Rows from block 5 of the audio encoder of a small encoder-decoder audio transcriber, named by matrix and row number. Each number is 128 + 24 x the weight over its row's rms, rounded and kept within 0 to 255. All counts start at 0. Numbers have three digits each. After the name is the row's rms in percent of the matrix's.
Before each channel's rows are labels from the 100 clips, of 14976, where the channel reaches its highest value: "loudest band" is the band of the loudest frequency at the time of the peak. Only what is clearly more common there than usual is listed. The data: short read English sentences (LibriTTS-R). In brackets: how many of the 100.
# c30: last pointwise conv (encoder.blocks.5.c3.0.weight, 128x128x1), inputs 0-127

loudest band: 250 to 500 Hz (35)
c30.68 104:145155129111174148139099099182181189075154168092158112157091169135131121156166101108143142099136147124121135110090138106142112102104154158140132137105127094126153161130131132120160132130137163120110126107121123169123126100096125125139114136129124145137131098108137098141128124139091134110080176117117107086120141133114126106130116116134109133124104110133155110100124120161211155145140

loudest band: 500 to 1000 Hz (34)
c30.116 102:091116144083081076107146156174121127130136121122114115121096133084101102130048207120134112083112097117118156152131153138124137113162126121168140106099100112132119158100113133156131118127123124129123114102107117122097106124142109117067155138115129152156130107124124114140115119136150141145159156165131104163097163083116114102149140099143130105134175127109129132150147138127147130122094

loudest band: 250 to 500 Hz (46)
c30.42 098:110104113142117110115145106063091114141131082107098138174144124144144122116089163117087131098189185162142142146142130158179143135114120177153107123088086108112107122123127111117191133140146159156095091082095141165087126112129108121101113128143119141135140126129141127159122098122137133095096111118130136130125145152142136134127125113089123108152155145115120119132119092111119108083117

loudest band: 250 to 500 Hz (32)
c30.70 100:122068127082185124132190100141166071139139077099097130168150186143095110104079158104158129116132145133112105121135126119114126120091121139150127126092143124128147165121130099114164120098150160112129095119106143074142145141120125111105134131096139109123109127122108159111096078158136120140140099141107102164132135125141143121117100152128147141133119154127157119134121159167142152135115

loudest band: 4000 to 8000 Hz (90)
c30.34 097:108100107151134128114134106067137093095129115132130102131161087095154055109155131176212101121126096120119103127133112119118128138115153144105148125125135185173155168130118151133124162127125117111142129125146126103153126105133131173131124149137101113139121115109156123120146140120138145159132139149128098121123086114120150070140190140117119089100122146158136092114126091129116137128107

loudest band: 500 to 1000 Hz (42)
c30.108 091:157092127119085100138119195117150114136128087145160110121168114122089113121141138096090100112105131122122134130126082145191145142147152134162123199121114165120111112089114155109134114178151113115139105113135130092152122130132147137082112116121174137117112145102136136126120133106169142115101110161123084115126121108155112126121145126151153126118106157096171144129129111076112169144127

loudest band: 4000 to 8000 Hz (28)
c30.81 095:138063119101138132104134146100143141158156111165121168120093126142132133132134137135142137106105131181151163149126098087117144126103108118135137104165129115093115163117122082120136102112117092127125140082101115134118124145122108130111095143132174151127171130120113099123179154151152110135158102121099106095139127080111190113114136129085139103142142106129119113095180116155136122123068

loudest band: 250 to 500 Hz (42)
c30.18 101:126093122102136072100129136114155089149157172094132204142140134175104160153069088081137127139159119135132158145067144143104135090141141092139105169133128145129093116135168114129129134133083141135116142100102127173135115105144113151138140095107122113118119121086108090151125113129102127150098122090113100126077132121134118119140131131110121113119132119136149120101129118142124114141085

loudest band: 500 to 1000 Hz (25)
c30.97 096:148107150067117089141136128092125101154120088149140140148107159114077132142090182134124119083082159138149164181130121125095169123151095134129137087137105127109125125137131097137115112134178143146111132125140138175144131161109111145127149138082142104100118139126123096169098126111078114145125112112104125123094158132112177122126137110097096116147120118153132089114136138172130106152119

loudest band: 4000 to 8000 Hz (85)
c30.86 090:154092135129163137128152126094091159151152085146129113155143158107088074146167125117197166123116091119148155125159119098100131104113112119122137119127119109146123162154167100140168142104148147151100092122104146111070123141124168117093110175104095119159105137098133114134129111187135118116154103137131127119162134125116119076136114126171124135140146113128119121167119121140147111112115

loudest band: 4000 to 8000 Hz (26)
c30.85 092:115110171189188124143137161086113128115117110151158083121101140130153144110146123164159088107130112137161115116140075121123135103139134128138147148120129167111164102132120114097125143145175139146152150150121150142096121162104123171095126123119109128075160154124154140156126119101134146140100171138122147128113150138133124180168106128095094133119093128105152112160119130127102102088163

loudest band: 1000 to 2000 Hz (25)
c30.64 107:087089087045126182122105099107106125087142154089165145152116087138112131131107111100179126144113145092129131146105147127117168155130118088118145131144154149131116147156148140182073112104119129143138128136105123155161126146108102136117137118098163142200108102111147135148126160130114095133151134112121125129127131119112122116120163114143150106124113179109128140147153116121127156140131

loudest band: 500 to 1000 Hz (28)
c30.27 107:156062134081131160088134144096164101114142195126060142171167112075147114103130116101152113179058149107124135117139126112120135108142123125128159137107118112112098167113099141120114129157129136126117119098114132152101129098161126106146134128125144149112098154125156147117122145103117134145149140133099162128104153096087151118135123111127098109120133113133089120113109103112123163137103

loudest band: 2000 to 4000 Hz (36)
c30.59 096:110116124202122077115118123139150128134121090141092076130134127087144107137107081114134132127067148128120128089144152119116145155148159144110099137120128124140155142154109153176143146143133120139128149117121126142128145159156125118133126125135155135100151133114091140141098140118088122116122113105130102122205121131118112117148141210142143067152129138109107148139095141154181135141130

loudest band: 4000 to 8000 Hz (44)
c30.71 093:148139109109114120079146149133148148111138120176148139104121123127146113146138096072183160103149083110139104118165081141167067139124098116171118167085118080188104124126110127108119131139163122115143117113135125145144111117171109153126140128109122085089086090139157129130108121113130129107159167111106168103111129137137094137134120101121164122137106119112113133133132116117094125114105

loudest band: 250 to 500 Hz (37)
c30.26 095:113158122119107105134111102099132156111124131130115110115115124154119098087138139140135126135090151135129107129121126153128155113131128113104121125144136132112165128133137063113147116162174185080130139129143145100107115097106103118150123158129122149180119095150168129161122121180130113126146102105098122142117146123128164084138156105094137059140056103179105112159141126090159114122121

loudest band: 250 to 500 Hz (38)
c30.113 111:110097131120089122130106077128151143155135105106115060072113115171112166095143087132145131108134144141150087132109146128136103088127122154121133187136110116162104153110096120155115113129137098154125131125137166132152149145173100107178150171109134118126137150144132157111119119138091099135193149124111085135126155142136112125159148153120162084122159137139119097131123131148112142115116

loudest band: 500 to 1000 Hz (64)
c30.2 108:152118080103150110222073133072136119127076081108126070142151144120100117128164118102136109095163121137129098122146140088134172131102139109127147100163125138149147126125137146095112116143157081123153108107131145083130104107125127103125113088120105109136154130107148122121079123095123102118131126123110103133127131110114164123115133114126142128131139145140106123140160160168119109131097

loudest band: 250 to 500 Hz (37)
c30.8 098:104130126087156131148138096087082137163139118131203124136128166128153113077137111125132122117127105088155150104158140150110094140122115167168140136142168142128108113130105107119127124138120164109135108123111137195157108133146126121150150091111130153155084148131133177121107144117140161093167113091114119124125158152124098139144105105097113120164160145145116101162108096147144088125147

loudest band: 1000 to 2000 Hz (26)
c30.1 112:172105116111106112091145127119098114124061119102122101152167125131108116126150120108124203165134153154133070128130132152166094143134094128128102105120155138154100125132050130153100095093111117128119117125133097105126150145139106091105131111136131147114151123113112149102130095144145098128138138140121104131135111132125128141116158122162070087087145132166101138133113114159153127088122

loudest band: 250 to 500 Hz (45)
c30.57 099:098106161084156140133070092123127154141141126113112122111097084126129129101091094132100103126122144151097182117118141122136141130137123116148085093105120094169116112136105136082142100140123155162129115078126115108120140110113084105082139131071107117102124114157133078121157087152116110137148135118135113131103163138114128103141148124129081173129140108102110123116121144156160137128076

loudest band: 250 to 500 Hz (41); 500 to 1000 Hz (32)
c30.32 105:101112109091146106189110070127108227191074116128142114145160091063168104096107136124110121136137097127099109118122129157135117143143145134154125071129149124144121153118127101108114092129142105145148153128113110105130092115101140115128153140104121126126122132116135143140105108122142104113142125131149140141139165165125100116127124123152115130126159114140128125167117114114152084101144

loudest band: 250 to 500 Hz (54)
c30.53 093:126121113152150125128130101137136085154139142117130123141125161116116154140133084121101115093114126098139120114155113143104152117142110119115129111133088125130124119098131107146123102130137111154144162155144217141144153115152103131135127139105124162085122110076172182136156093135138125212144103129120116162086145134153139116139127166161099117135113167154128143121163195104137113123139

loudest band: 250 to 500 Hz (46)
c30.56 102:093176134123124101131125122125121179146130125051170101083108126149178162118142071085162132125151129111125181104134125141121089091128181118170119206089149139163104152100105145120137146112127138111146119122122117142118113126152094139134130112138134107163128116099113143142144128087136136126124128163107095141118128108135135131110146123089137127119129152106132117105104135114119172141137

loudest band: 250 to 500 Hz (43)
c30.100 092:102119111168113096104168076120109105119112148127107090133181133129166111158117109127123117093142118085117144134097146156139133139108133183083155126094111157121118182118162151139123131152163163109097143121102108149137115100130125116148115144115140156144131139106114120105126078130125126114139064129151156130105099152129168153103164124176093149125126136117078121112092106125114144097113

loudest band: 2000 to 4000 Hz (26)
c30.106 097:119127106191094092132160127132103115099088106112148111166173109145119122126166152145187102127118124130159132109093129162139095133132153138088118150152138103106121128150152092150108101120127141097091150107098112088129140153107096138096131132097099156156143101121110119077150106139094137109128145108103086156124123107163090110159163102160093132106093142145139140131119109110146113132104

loudest band: 500 to 1000 Hz (44)
c30.23 102:131159115102111178128143181151145166114086136113151144125101141140137147134112114146145138103123167073141097133134170122107108166121133133128135119157137162156115117139120050099131135097115074133086134157118122134151106144105127098137147114089147124143081131097163168102124163145110139118113134167119171123144131130125109095161158092117107126140118129111132161154103121103098094150106

loudest band: 500 to 1000 Hz (32)
c30.83 104:110102037132079107080126188203206140160081093118109122101155136108106100147119149109158093138132106131141111143118161126146106139129148113138106121136112117130115137120126143155121121153094115092163116127127108095126096137141108108124121105129110141098136105123139122110123110087144128135167113182124122148141144105102136116150128132149146146134102137114118109121138093134121105147130