{
  "model": "encoder-decoder audio transcriber",
  "dataset": "short read English sentences (LibriTTS-R)",
  "train_examples": 26041,
  "time_shift_ms": 100,
  "n_mels": 64,
  "hop_length": 160,
  "input": "log_mel",
  "spec_augment": false,
  "win_length": 512,
  "tokenizer": "char",
  "vocab_size": 32,
  "encoder_arch": "ecapa_tdnn",
  "encoder_norm": "batchnorm",
  "encoder_activation": "relu",
  "encoder_depths": [12],
  "encoder_kernel_size": 3,
  "encoder_stem": "single",
  "encoder_widths": [128],
  "fusion": "prefix",
  "decoder_width": 128,
  "decoder_layers": 6,
  "decoder_norm": "layernorm",
  "decoder_norm_position": "pre",
  "decoder_activation": "quick_gelu",
  "decoder_mlp_ratio": 4,
  "decoder_head_dim": 64,
  "decoder_fused_qkv": true,
  "decoder_bias": "none",
  "decoder_qk_norm": false,
  "decoder_parallel_block": false,
  "decoder_inner_norm": false,
  "decoder_positions": "learned",
  "decoder_prefix_bidirectional": true,
  "decoder_connector": "linear",
  "decoder_tie_embeddings": true,
  "init": "small_normal",
  "residual_init": "none",
  "optimizer": "muon",
  "muon_scale": "original",
  "lr": 0.038,
  "momentum": 0.95,
  "nesterov": true,
  "orthogonalizer": "polar_express",
  "adamw_lr_other_params": 0.0018,
  "steps": 11100,
  "batch_size": 64,
  "epochs": 27.3,
  "lr_schedule": "wsd",
  "decay_fraction": 0.4,
  "final_lr_fraction": 0,
  "warmup_steps": 330,
  "weight_decay": 0.01,
  "adamw_weight_decay_other_params": 0.01
}
Rows from block 4 of the audio encoder, named by matrix and row number. Each number is 128 + 32 x the weight over the matrix's rms, rounded and kept within 0 to 255. All counts start at 0. Numbers have three digits each.
# c30: last pointwise conv (encoder.blocks.4.c3.0.weight, 128x128x1), inputs 0-63
c30.0:106115130131086104142143161088122218146149164154094140104098168127120124106120072082224155160175083103178142063148114110146122108146100151088112116153132141114171071107098162198108130137139094
c30.1:091087187155116172127088099113153087053080119145078138171154106157113125154100112084142134129130130126176136113057167105149114119111117099155120154197123119152093057136145104083132111094134127
c30.2:106119180135091132080038118121103115043088145134125206133117151082127138092184113108139138167155172113116096152124130128146176154125116161138136097122096107159139120184103170078142122134121112
c30.3:122053114173108130192184131129143116067162138164186187152042177102029138118103149135066167052121156122160074143116172152131110136169082138114107146153075118154187153104104106096123213106157196
c30.4:086097125075145104106163156079143062115146050179112120126182103161167251143151123115144109109093106105150147106125131186087077128084163132117132173154131137099176193124060115230185151133193125
c30.5:115092111183123136114101118112102145156136073101134112185153106159068090159094050099122151155120176090034115115125150076113126165143121157089095165087088128099155085130130158105116125161072101
c30.6:156110167193112148114106150144139190118118149130165159158130094131146193148153184152144109148159130117156143159129098085121093112188088173137150152108191209165139147066133086124159113106143094
c30.7:130091150105136142174197165160154104127145121107199092113065127148176144118138161115126187164142096134103139064143180155191114126112092070086133175085127167134148128083096116118145129079107120
c30.8:141102065102087118153133161113075118146122154047087121129122165158127121185087092131189127190101128132144100107112116106135132074075133137139084120067066113139191100150096181135134165107110124
c30.9:157051179173115210134143063107125100112148144175146145126142120171110137146083095132050116113109094142147071123152162159112137160102164121138142102100103104080138159125108126151102087163124158
c30.10:185180047099199104158121036139084111143121167098246092148178141099128106172086071100200109125134055113157114131169192163110118136156088101118127176096110123089130126111118089137089095151103098
c30.11:109171132137159141089116087165165165179158177034158102066090141132156103194163135062106103096107119168159107082135138114085147103155103091148107141114156132108140115111094066168130117118095103
c30.12:083180125136135070138134143016096193155133165000093113067090131160098175164206057143065107121105106119107149101145140116120115131128096103113134044127121111115114125087134130115171139127076135
c30.13:121093169121159052187131038088080126077111103072123133155178094100146095204149120116212153096149156134151143159156207128150160125079118136096150104144132138101132180152161096144146117144099144
c30.14:144119073148194137107142191110125111073091158179168163149127072145179164085084088094149140147101179110087145128102082130129182073162153135117118116147086155100165108119131127144172113152194118
c30.15:116104129146127162097117157180126125096105146132137143111179146095122164140148180166174133107143154194163112101188158146178165054097095124089142117171116160096147091108178146138136056158142154
c30.16:065143157128115119173169115162185139068119129161108099089099122124098211126158085122118073110106089170081162093076133160182109176140077150174177137114161123119133154060084138099120203088087110
c30.17:079126090115118180135113123161161149087095149132116231158106120105151133113108137127124135096114157121075115157097120112154115135176137113118148126136123109101181112111085144127086152151119151
c30.18:104166068166170177085133099106146105132120216179152174177060095121122176146080117145132031095102205089120117116108100150123192089141173100135109145116128135158126123132114113145115128150135108
c30.19:082126139149148095164137060109164086169131073121123174090150200108146120138136118087113214137109150174162159136158137120173163121132167142136150159094146112167161092152112119118137108065108108
c30.20:119088075141064145159102128119141089068097161136103128151146190144141137135108175154075115101120108154132137147132149127117171123090091144071104159135154104136114140119084182099123099132123198
c30.21:071131152065154071083138125176141117091126168135065050087162181071181117203116142097161144139076130106125175174116099146164175180160103110135128196176152125171206148120121189133128154160153109
c30.22:176116148135151124134099129117123134170095096089060120078132166149100183128112104114099129100111136121109175134123126122094155136144168145148144145127115160122093108117152139191112135124152153
c30.23:158176092144107090140171127125118106119091161121153100138111137112115101100147111143144158102101114110087117126127131143138188107183136119136178128074128079098126085120134087117092132108184143
c30.24:108114093107131102082145153194108101108080141160135106142101070108101143130122149117157090112099111108102148141148120128080085122109078147102144131121121114162121127117183125097089149157097075
c30.25:109160101098126148130184092149114124204120111111125066113142135084138115114103119112140145115086079134076138155170138112150133148103072173171130148180119122093127104086142130176102136164134134
c30.26:201091087092093079131143106120152147158145101146087099077138117125128161103122101187079173109106170130153153088114156056107144087094167158147112118118120103080082137129148115100110074077166121
c30.27:240115132164155096059140130115194096097035130131075106109212143196053166131090090147137152091125115190121128126121156138176088128082190180135131181132135136095135131199104148152167134117125139
c30.28:110100135155096108197168100136121125109108118129119124111136151065110090113066151113124117132147169112113104164151090090136142174187129219156087152146118151099153181181155117142157130137115223
c30.29:102129187112170128157157194144143110184176159123107166137211090144154159185128184153142119139180108116135103127073111141116119155170168126104192166101125153188094141166086104104131139074145168
c30.30:102112153138120095153145090150077164154176170112150064163080117197042124087143200166110100153063123118135185114098115127149137170136094125206131115116117130104132149186145111136123088135171112
c30.31:117113104150107138162148157172102132132095142160171142091108077143094139133138150129113136150180171153133143127131157159126161107146103154143128143160111116098150167120201119144100199115150202
c30.32:160139138152142197082194113118109091079132126170100094140118129086173092080232114175116110183121175129153156142175117157080164139122118107109114168162096119221139111089117143161083081103099121
c30.33:108086158212092143160120146203113071089116080098151162130187177071079126131170134129141110114172135113158199155130083079112112155163090150080092132141140144097180123127110134128175105120078157
c30.34:117098116118100161157125136166129107084069139133180106181134112135167119146120076092139128097152128112127172185153126082147192128133069158091120122148151100165128150134168096091109141185083154
c30.35:155159150184133107168173084111132097181065098177191000077134072053028144065109104019105136135112114172144112144108126171178092175108123180121105194162142092088130103136178108133146118099131090
c30.36:073101100092120129169079172144144086179107037085071158078087107132081110089097131128124130124124110095101106138108071102168151097060173138132123079178157115165102195103189105108122121138161117
c30.37:108109125106097085133124143113095155137134181101140148175145109134148089157137130113151114145105089111134127078120133130105122085193157108141066139117116140140124135137117119191115082129139164
c30.38:124158166138178095125103092056069169149157138037127149103118131122117164156143094093072130089135144120172124168080074111116131114111169070084096177098134123138093105091123142151111068142094100
c30.39:139086071107021089129123071166094150186078114069077056092120120162047115169165055159138148095121112166108123124179155151090127087129133152175131179096132115152128139120123086141139125136161131
c30.40:102103153189105182138125102128124174107159145114152123120128148191061197133092117113141150112160106137160180124089165170129156059098166145125158152101128121106100128148122129167127139099139089
c30.41:111077155132147106097140122153171123149111130157175048107149130122096143121084125092100136102139162116060147087082169129158129142223147000114151172162146112143139125180149122115094153088111131
c30.42:096101111171082087147168085128046193146041122140071180133177078028117157148116126102161105088115140130151179141111086162161125145155089146198125143152097152152131091132109116160085094133120065
c30.43:165170143127123135091103166134169117104157088174164139120123115087136102209135144104153114131171133146151087091087144178175126096150132094085084137140148160103103067176133127142108065122086154
c30.44:106139151116132137120073128125113137096184123141113132127119065134134175102130173155094115181148167191208113114150115115095160086101119155148107093112096165054135101099112112114133055132155154
c30.45:116149144135159078112111150133097144142069099098124109082114124136134167094113111119118118116092164117078125128090110123127161164087151153120094108137189089208154153185119157099112122109170148
c30.46:080113145138121090140106118186100101185122161103143080082155180069153202158128159136072101107099120148146120116167170128166070149184113198115145109089196153142126106095102105129141144094150139
c30.47:141167161145167143092151113073112104123139133157134114137119140120171134136127177097113097121100128149138145136171110118153093115179154170082147159099100108112129157115115142161100177125143136
c30.48:136145125121242113037158139057107106106073082083158149173136200078177086044123099073175182069120136083181113077096123190126117140131128095123176096090132126142153123116163168082169165101138133
c30.49:106110115130073086097120133161143115154128103068067128092115091125131149132079099169150168115088092146151102137122140121132127120109145090100147139132128081101155183171056067110085123118148121
c30.50:129120100194147157162119219167120076123132111074105128130167115154081171153182113155103082115113150133138107110168121145125156149124151127130065085098133123149107096146100152158159115084145176
c30.51:124144207170137135070167098166143114128078203122102040110121105172233143155078134136082119142130083098135130170140135165145214118070154084138165143146095077147087099129135139132139123169134106
c30.52:133160075123141061157102147090118156072148122138143078083143114073143161147135148136125135157176141134149062120126155136120133167097126152151057088151100193177125099144121157123088151156112162
c30.53:155103141095146093139127100098139183127115099114091091131139097150101163119093110104147106164118070155161114105078170177072158120165132171124131106160130105126131160132108086099142156161121120
c30.54:144100127127082132109096143127083163129171151122113107139126110151158097153090102131089126108191081140103137099149124103136102102093088161132153110168124096170104110128185043108153154111095128
c30.55:113103156158186162138123144134125121086124062186143128133070122095114103163160121057081138156095137094123110152137165120069163104176138148079096086134125166118136124139108106113109122176085120
c30.56:137097124143086160114126175070040183137123175104101115124137106119129097102188166109062147130251200132133124084152160103173148097141132114140126079146102131123141105179158122107184123111121164
c30.57:116120133127111122206187179094158088138112152086134142102110141136116119085121125084062121144096105095077096110089140089174124126167118169175117147124126129218113134053121059084181097145065084
c30.58:107098093111210154083056102086114069094114171086112142051088069104157111119075093106131087139131114121149135105084135138100171144114109212232082071082104121082115093105121094101119158148108195
c30.59:189152139038165087166081143125131117177023073141073140218129146081064104130073145088091158097089099125104151134126118123122147131117108135147159110118121120092145074127169156074148161142155145
c30.60:221129165213143118093142078090180067131095154117067115042123107206056131127145083092122118100087124125130156156119172112111191162130133133151109166170135083070115118122105119164173131131131092
c30.61:115086134115107105150142129102109139160128117113116111109087111094114165109123122066075152116099086086112122081107092095082119161127115116102147150188092141095108098180146121156119148143118126
c30.62:107157095139126147157135157077121146174142151113178104141119144171144131181118159148139121150125101125068121114144114161105097105071176120069115110174124104102124116195145179072100080100144128
c30.63:100169051172111109102162106128085099179154096106191168218071171184104109174084151086065213147084112129162188104122194139206150092132126117123115108148161140134125099124068119173090102152131184
c30.64:123130139132142119117120131059163139112066116060087122066133135115099088122116083147132085167146102188162075130083094131122177195161106179159071145108126079075117111093073153101167116140073092
c30.65:106135139150127128138137154115083136118132137129136170128133184145096097118105094157108122138114120086113073145150176092137158148155066071051133123081100178120138102090066114136096137063122102
c30.66:157120155128104144094139175188113194137147207096087211102073155160169101164203119119134182103184154080068102095081138152114144130110108134097162158107086100148147155144160134083146157120131058
c30.67:168151087069132081156198123091114143133075126140155050089107085100128112120070109082160135129117096184151100123183136141166179113125111101158110143136100073112199111106149149097181104122088144
c30.68:146108185138138166087095184149129101156116122146145039125126148153156124165190118157167096091130105097149137102079089093167119137112157151204061187113136099143068147158109155066144101146113149
c30.69:140118100142125163115121173165086087143124123111204100157155117121133151173103127139104075175132141087128109109145130208204085124084161119108101098104137132133133084147115098148109116217079128
c30.70:139159024149145116128176086072148162136169170214043105178137112149162162142148092112079146118091112181141112088099128104087068107154158116091105105112160097145116121181106096131079086101085136
c30.71:152066088125199119110172083093130119138138150143150130096090093119113108120134154128097166064111115152147127109117112119176112180126064158136139140169185094144118131107131109156097099126153133
c30.72:129150135102132183112166056105119096142070183091134100106094115128094149143148139100194082158087102167157143072056109143122102153142084100153122169131086180168100166118163131120115171128109128
c30.73:112102091142133070170109070156081141088043140145076132139152080152127124111255105107137082187154137132122125081095133123144117124052142117157123154099090135100110106084106153069077067136161145
c30.74:139095123130156121106087087086126137107138130081111158117083157085100101110098099129069190105137168103182164077169132129130044092098189152155158107129128149146168139133069157134134138122156160
c30.75:137154133160156252129069164203098153189098126172074125132179110193152110124189108128055185133075163112073116171116086093159139162124108102168079129177153104119184099096143124121165096101124147
c30.76:183142158144109145190128189141114113105129156119113145125147119111124109083168084091175137178126085109109147055110111140180120134105121160118174132194115115098156146108096112122167149169111104
c30.77:103128069087067098101073069030086134147127143077134090168089163133104237125127080175147091071119118101102149124156135128126159133171121144105169090150130116110181160124110126171129124161134080
c30.78:139154059163127114196209134120153134163102101086146083124207105157067121127159129148106121148098118090097112139097143160120122178089098095135058104157075156141186068126154172109137144114118170
c30.79:144087134140139149135101131108188090157108110152146107208084117080144185066092135041255137124174089154127143105085134128184086105083109167106115118098156164154146109100130124118190145148128050
c30.80:166150116099141075162168143131150142153102131129041074142101164083116168072094049196089126168101110145156129126106114092135106166138072123155128141058090132166126129102103126155142141119109094
c30.81:102146115195115151096047080141105127148168096105160166148143113161136113197118111098112097100114131125109136124111158136171089101104130125124166087127132113164126134133165166110147158146145099
c30.82:122143176118155169073241124149138148160134129165077171130073146138121145105163119164125154158116105094119091111154120135063162112095105108093120098128111113134099104141160125159109134118119171
c30.83:086089158068159186110062083101133102150228120139221131108158163142110160172122126118121131004110156100118122147119158130157084198102112132084182096105082113151113110097095136108107144126131150
c30.84:112148177147129127100141121118227125101179163119120112124140161128186107040070104111101136122146108142129142126106145166105126133121106135164131157218088126170076139173102157135128131119169138
c30.85:180106125167117126100149088088154088162151129102104114183113174119161127100149194146176145137106186107138163126130070130110135084129156161156156099150137161172136169149173166092145123089158163
c30.86:093128147213146172161054087177177155151117051127141076127168127140152110151125167081154147095101127206088099118094067140092076108212117142094129121143114106117169109088173110065109113125084129
c30.87:144161136126167100178146126081095119156180129063102138093075142128127139100145141190123186134122153142147127126155115101109064135138091175124092101114156170095145155107112161091174139155183128
c30.88:092175174109135111187156023175102064132142153117070116077128109126174123164094111111173169074143117086116136111166144090126086107061115153111097146089097092102167080105111111150071139176122177
c30.89:184124107149109202088144183125106120130158169117191111160116140144161138096136192182151172174099113155112117142146155156179152142117098151168118140118104187132119134122167162094107099142145117
c30.90:121071163145108108173137064143149149125162137098159036077123155050128159108077109101183173207187154154073130193157163193138168141122110086118095177107116138152166121161129127153128150127176152
c30.91:129200131079171128078116208172081090182056182125164193148098078178163175086085081152059084148081089120092152100161102115117059080123114149159121153126118155116092133132130177162113134130114129
c30.92:178134093082065114087170139055146105112115165141111139142127152142108132090205055135063184136119074119084160109187169125105093070131082115165146174112120151150124097141172109109176099135103050
c30.93:125106138169079159094134132123153105047132155147074147159112112163116088131151126111075170148107128123133100171124215130144154138134144081143130134116132059133125152114090111072108115118132109
c30.94:095202161125138125141120126159153145143140061124113197107214107094134110145110139128119118101081123092128112099142145111120163158067130143132117136160163126176148127124185157051134206141118189
c30.95:123070188100097125179179166119172147110159183156139139162150147130145100104157202155240160135123161112068173106105114135070174127104119139111094136040200114120109171147098152140127226172129088
c30.96:113080145140048018102134085145134116068134169145079131148080083109098153116206063112072187165081137140152127051150181145071116107130109076155121178081078179072125077118097126172120097108160139
c30.97:064092123134109094123137115129139098088117148133179077080124151065088103097153153089075155140109134091132170140090133080113118133115141096133124113117098127142089173094111143162143084129147173
c30.98:078059138146112098187161108127222081139179170108125098176129102131121110038093092073118120152161122098097132106136167168201097192132152077079127132167128135115128100130108108157142105105118105
c30.99:146122099132179114136130119124127089124134125107117111116132140176187130101109086108139156121110117122080091181149080162139099084075132129166117110112177130152126124085215145134140144148143089
c30.100:089175132143126083116150119177132155125128080089109089120133104151102164146046123149093087154125152164068115143074182162157101127115105120142099130076098101116147106159153125129089133143055111
c30.101:056082194106077103149115161142111111102169164142148102123075186191114191084131167132195153125163149098106133105109130139112113094101152134127143127106172200122138185190094101176132130173189121
c30.102:139181160066111096163134119132176087100138138080110067076117186153124141155101126119125115246115111126175126112086101162144144155153167122170114199128198108100138161106141133080154157108163158
c30.103:120052116118123116148074163188128100092144142165179144137116150105133217071129174180108108148111183159161125097134152137117161084099169096132174114152142164085096109189176117112153086117181066
c30.104:157150176170116144109099075154154085131250101159173166078123093091086171192166120153125120167171106110121153162170105142162137163114155079094081087109138124172171145109132050135103143136093093
c30.105:183142138134145122142096099120096085110215075126167176170136167048161127178183099122147136151128102114110094113143167141138092121126126135121185117125094163128116094125142100117160102182150146
c30.106:191170098133119141131125156136159139128100119145121158130177081125146133149153118054171141071130171135161108140147132163173128092129145065158105188116130087126128146166125147185119108166159104
c30.107:188202143083078143127129169173172070100159143119134142126157145156121061060141173124162114135125215137182093165105116168175170076140130130104158086112125095090124093138109156099129107124114161
c30.108:149116126177126127112105106075167108188090140099084124108134068155110122117129104133110250099183119162138151131177159119159137090132134191105118120129144141085120133092134119134151183109175100
c30.109:155085089134128067118105161135141115091105082114145101147150130158123109138109131117132094101148116142068101103111120139086134111136086063121149112094128130133145093178149129110133166255120127
c30.110:067148083106145128118141122176135148096138194108144152046201116100127151139117127057188139098141104131098124121082120137098129110153133148104124062106106133175160100131122187122099056155132037
c30.111:169099114161141067118144150158137076118131146202139119057137176195103050078145080157104157117082173078128104118101125179149071148125138118086180054098110131147160174135155112147136131123160147
c30.112:143145115139160130079078154160106121170097127133130132146121051141190178118140135104143146096123111145105081130109128107124090144171180136102069170098117086121145094189149135122151063118139130
c30.113:115133160112093115120153098064062160099129104065052164152116126049109089132110060109154135118252137107128152140085140116142088098081141118135119126139186104158117117140170113156144102139140152
c30.114:130140083120122122080142133146144112093105147136167135129131067114118153134119086127129076082092129089094150130107137069154089096115100142133141126081122125063137073110134098120068138115046168
c30.115:114067122111132137165153094143146083146182116151111089160150095121206113118098160096065170115139099142159092179195142100069165138173125093148137129135127172105142082116120140134116138172129128
c30.116:135101111101095040102177092153111164202145173231050107093168094080209139128130119103045104103101111154161123112093155101132145074127117112105144136127087105131175088143068095113104107116202117
c30.117:100127117091166067150144142122140081148117105122143121138143130176128105102091164069154189143161116116157131122117112137200126115130105144084114132101135070061128062156188073085133105192191134
c30.118:127105123086087112109124095141141111102140111140098164126140142129100078133158114154139076127095155037157124072056078156093134109155179120101096131133118109066146089119114180122134113181099160
c30.119:089051113083118154175132116085164117076079181077121156148123145122105160121121127120125162114082090147132156136186100127131067150066097109122104097088090118076106074118107109162125121115079169
c30.120:067121168121211128151135178141151092130143113161112202170183140145101082063140096182164129115108119124101112164114113080087157101159163136146181079075127165142100125095123181116169109112139154
c30.121:109137124138118137125138147079105117152161075133129116156103169160149141062148111092110129133129112100140076161139135116140110194129091112118161116148113150089149109091100154129160140159138152
c30.122:180159171126128181121085102131122100117135169150170054165126077199165138121193114139191083191194165152145119133110091129164139184151153148161097101176154184181142122085151168138105157131076079
c30.123:111197196209086121161097131232106194165116068046144151111133172155128119150154109187134117138078148120137141138187172144157177138116132166134168166042189091146101126146155124158132162138106093
c30.124:093170180125171142139122103159113139169104136094121176140140128127143146117139128144184147138126189113168109126153124180118128166100073130136151133078133115167139142123130081115107155153133077
c30.125:086072153123138081070148130121091136057102144091121123124117125073169104124206137111154116151077127122171134159126132131160112188112109162142107098112128167112110186187095127134075103138175154
c30.126:112136141158070159143110091124113135166143109096067098118119198096160135132134158099188155144125150126110178181107166129148086158105153166112110187096170120102104099060119087132147133129152084
c30.127:163106120121126150132152135102105177145113152148177118100084096103148127169086095131075122084082143097154184105070143175109184098124096162108134070114133130072143073150149111056166130125132102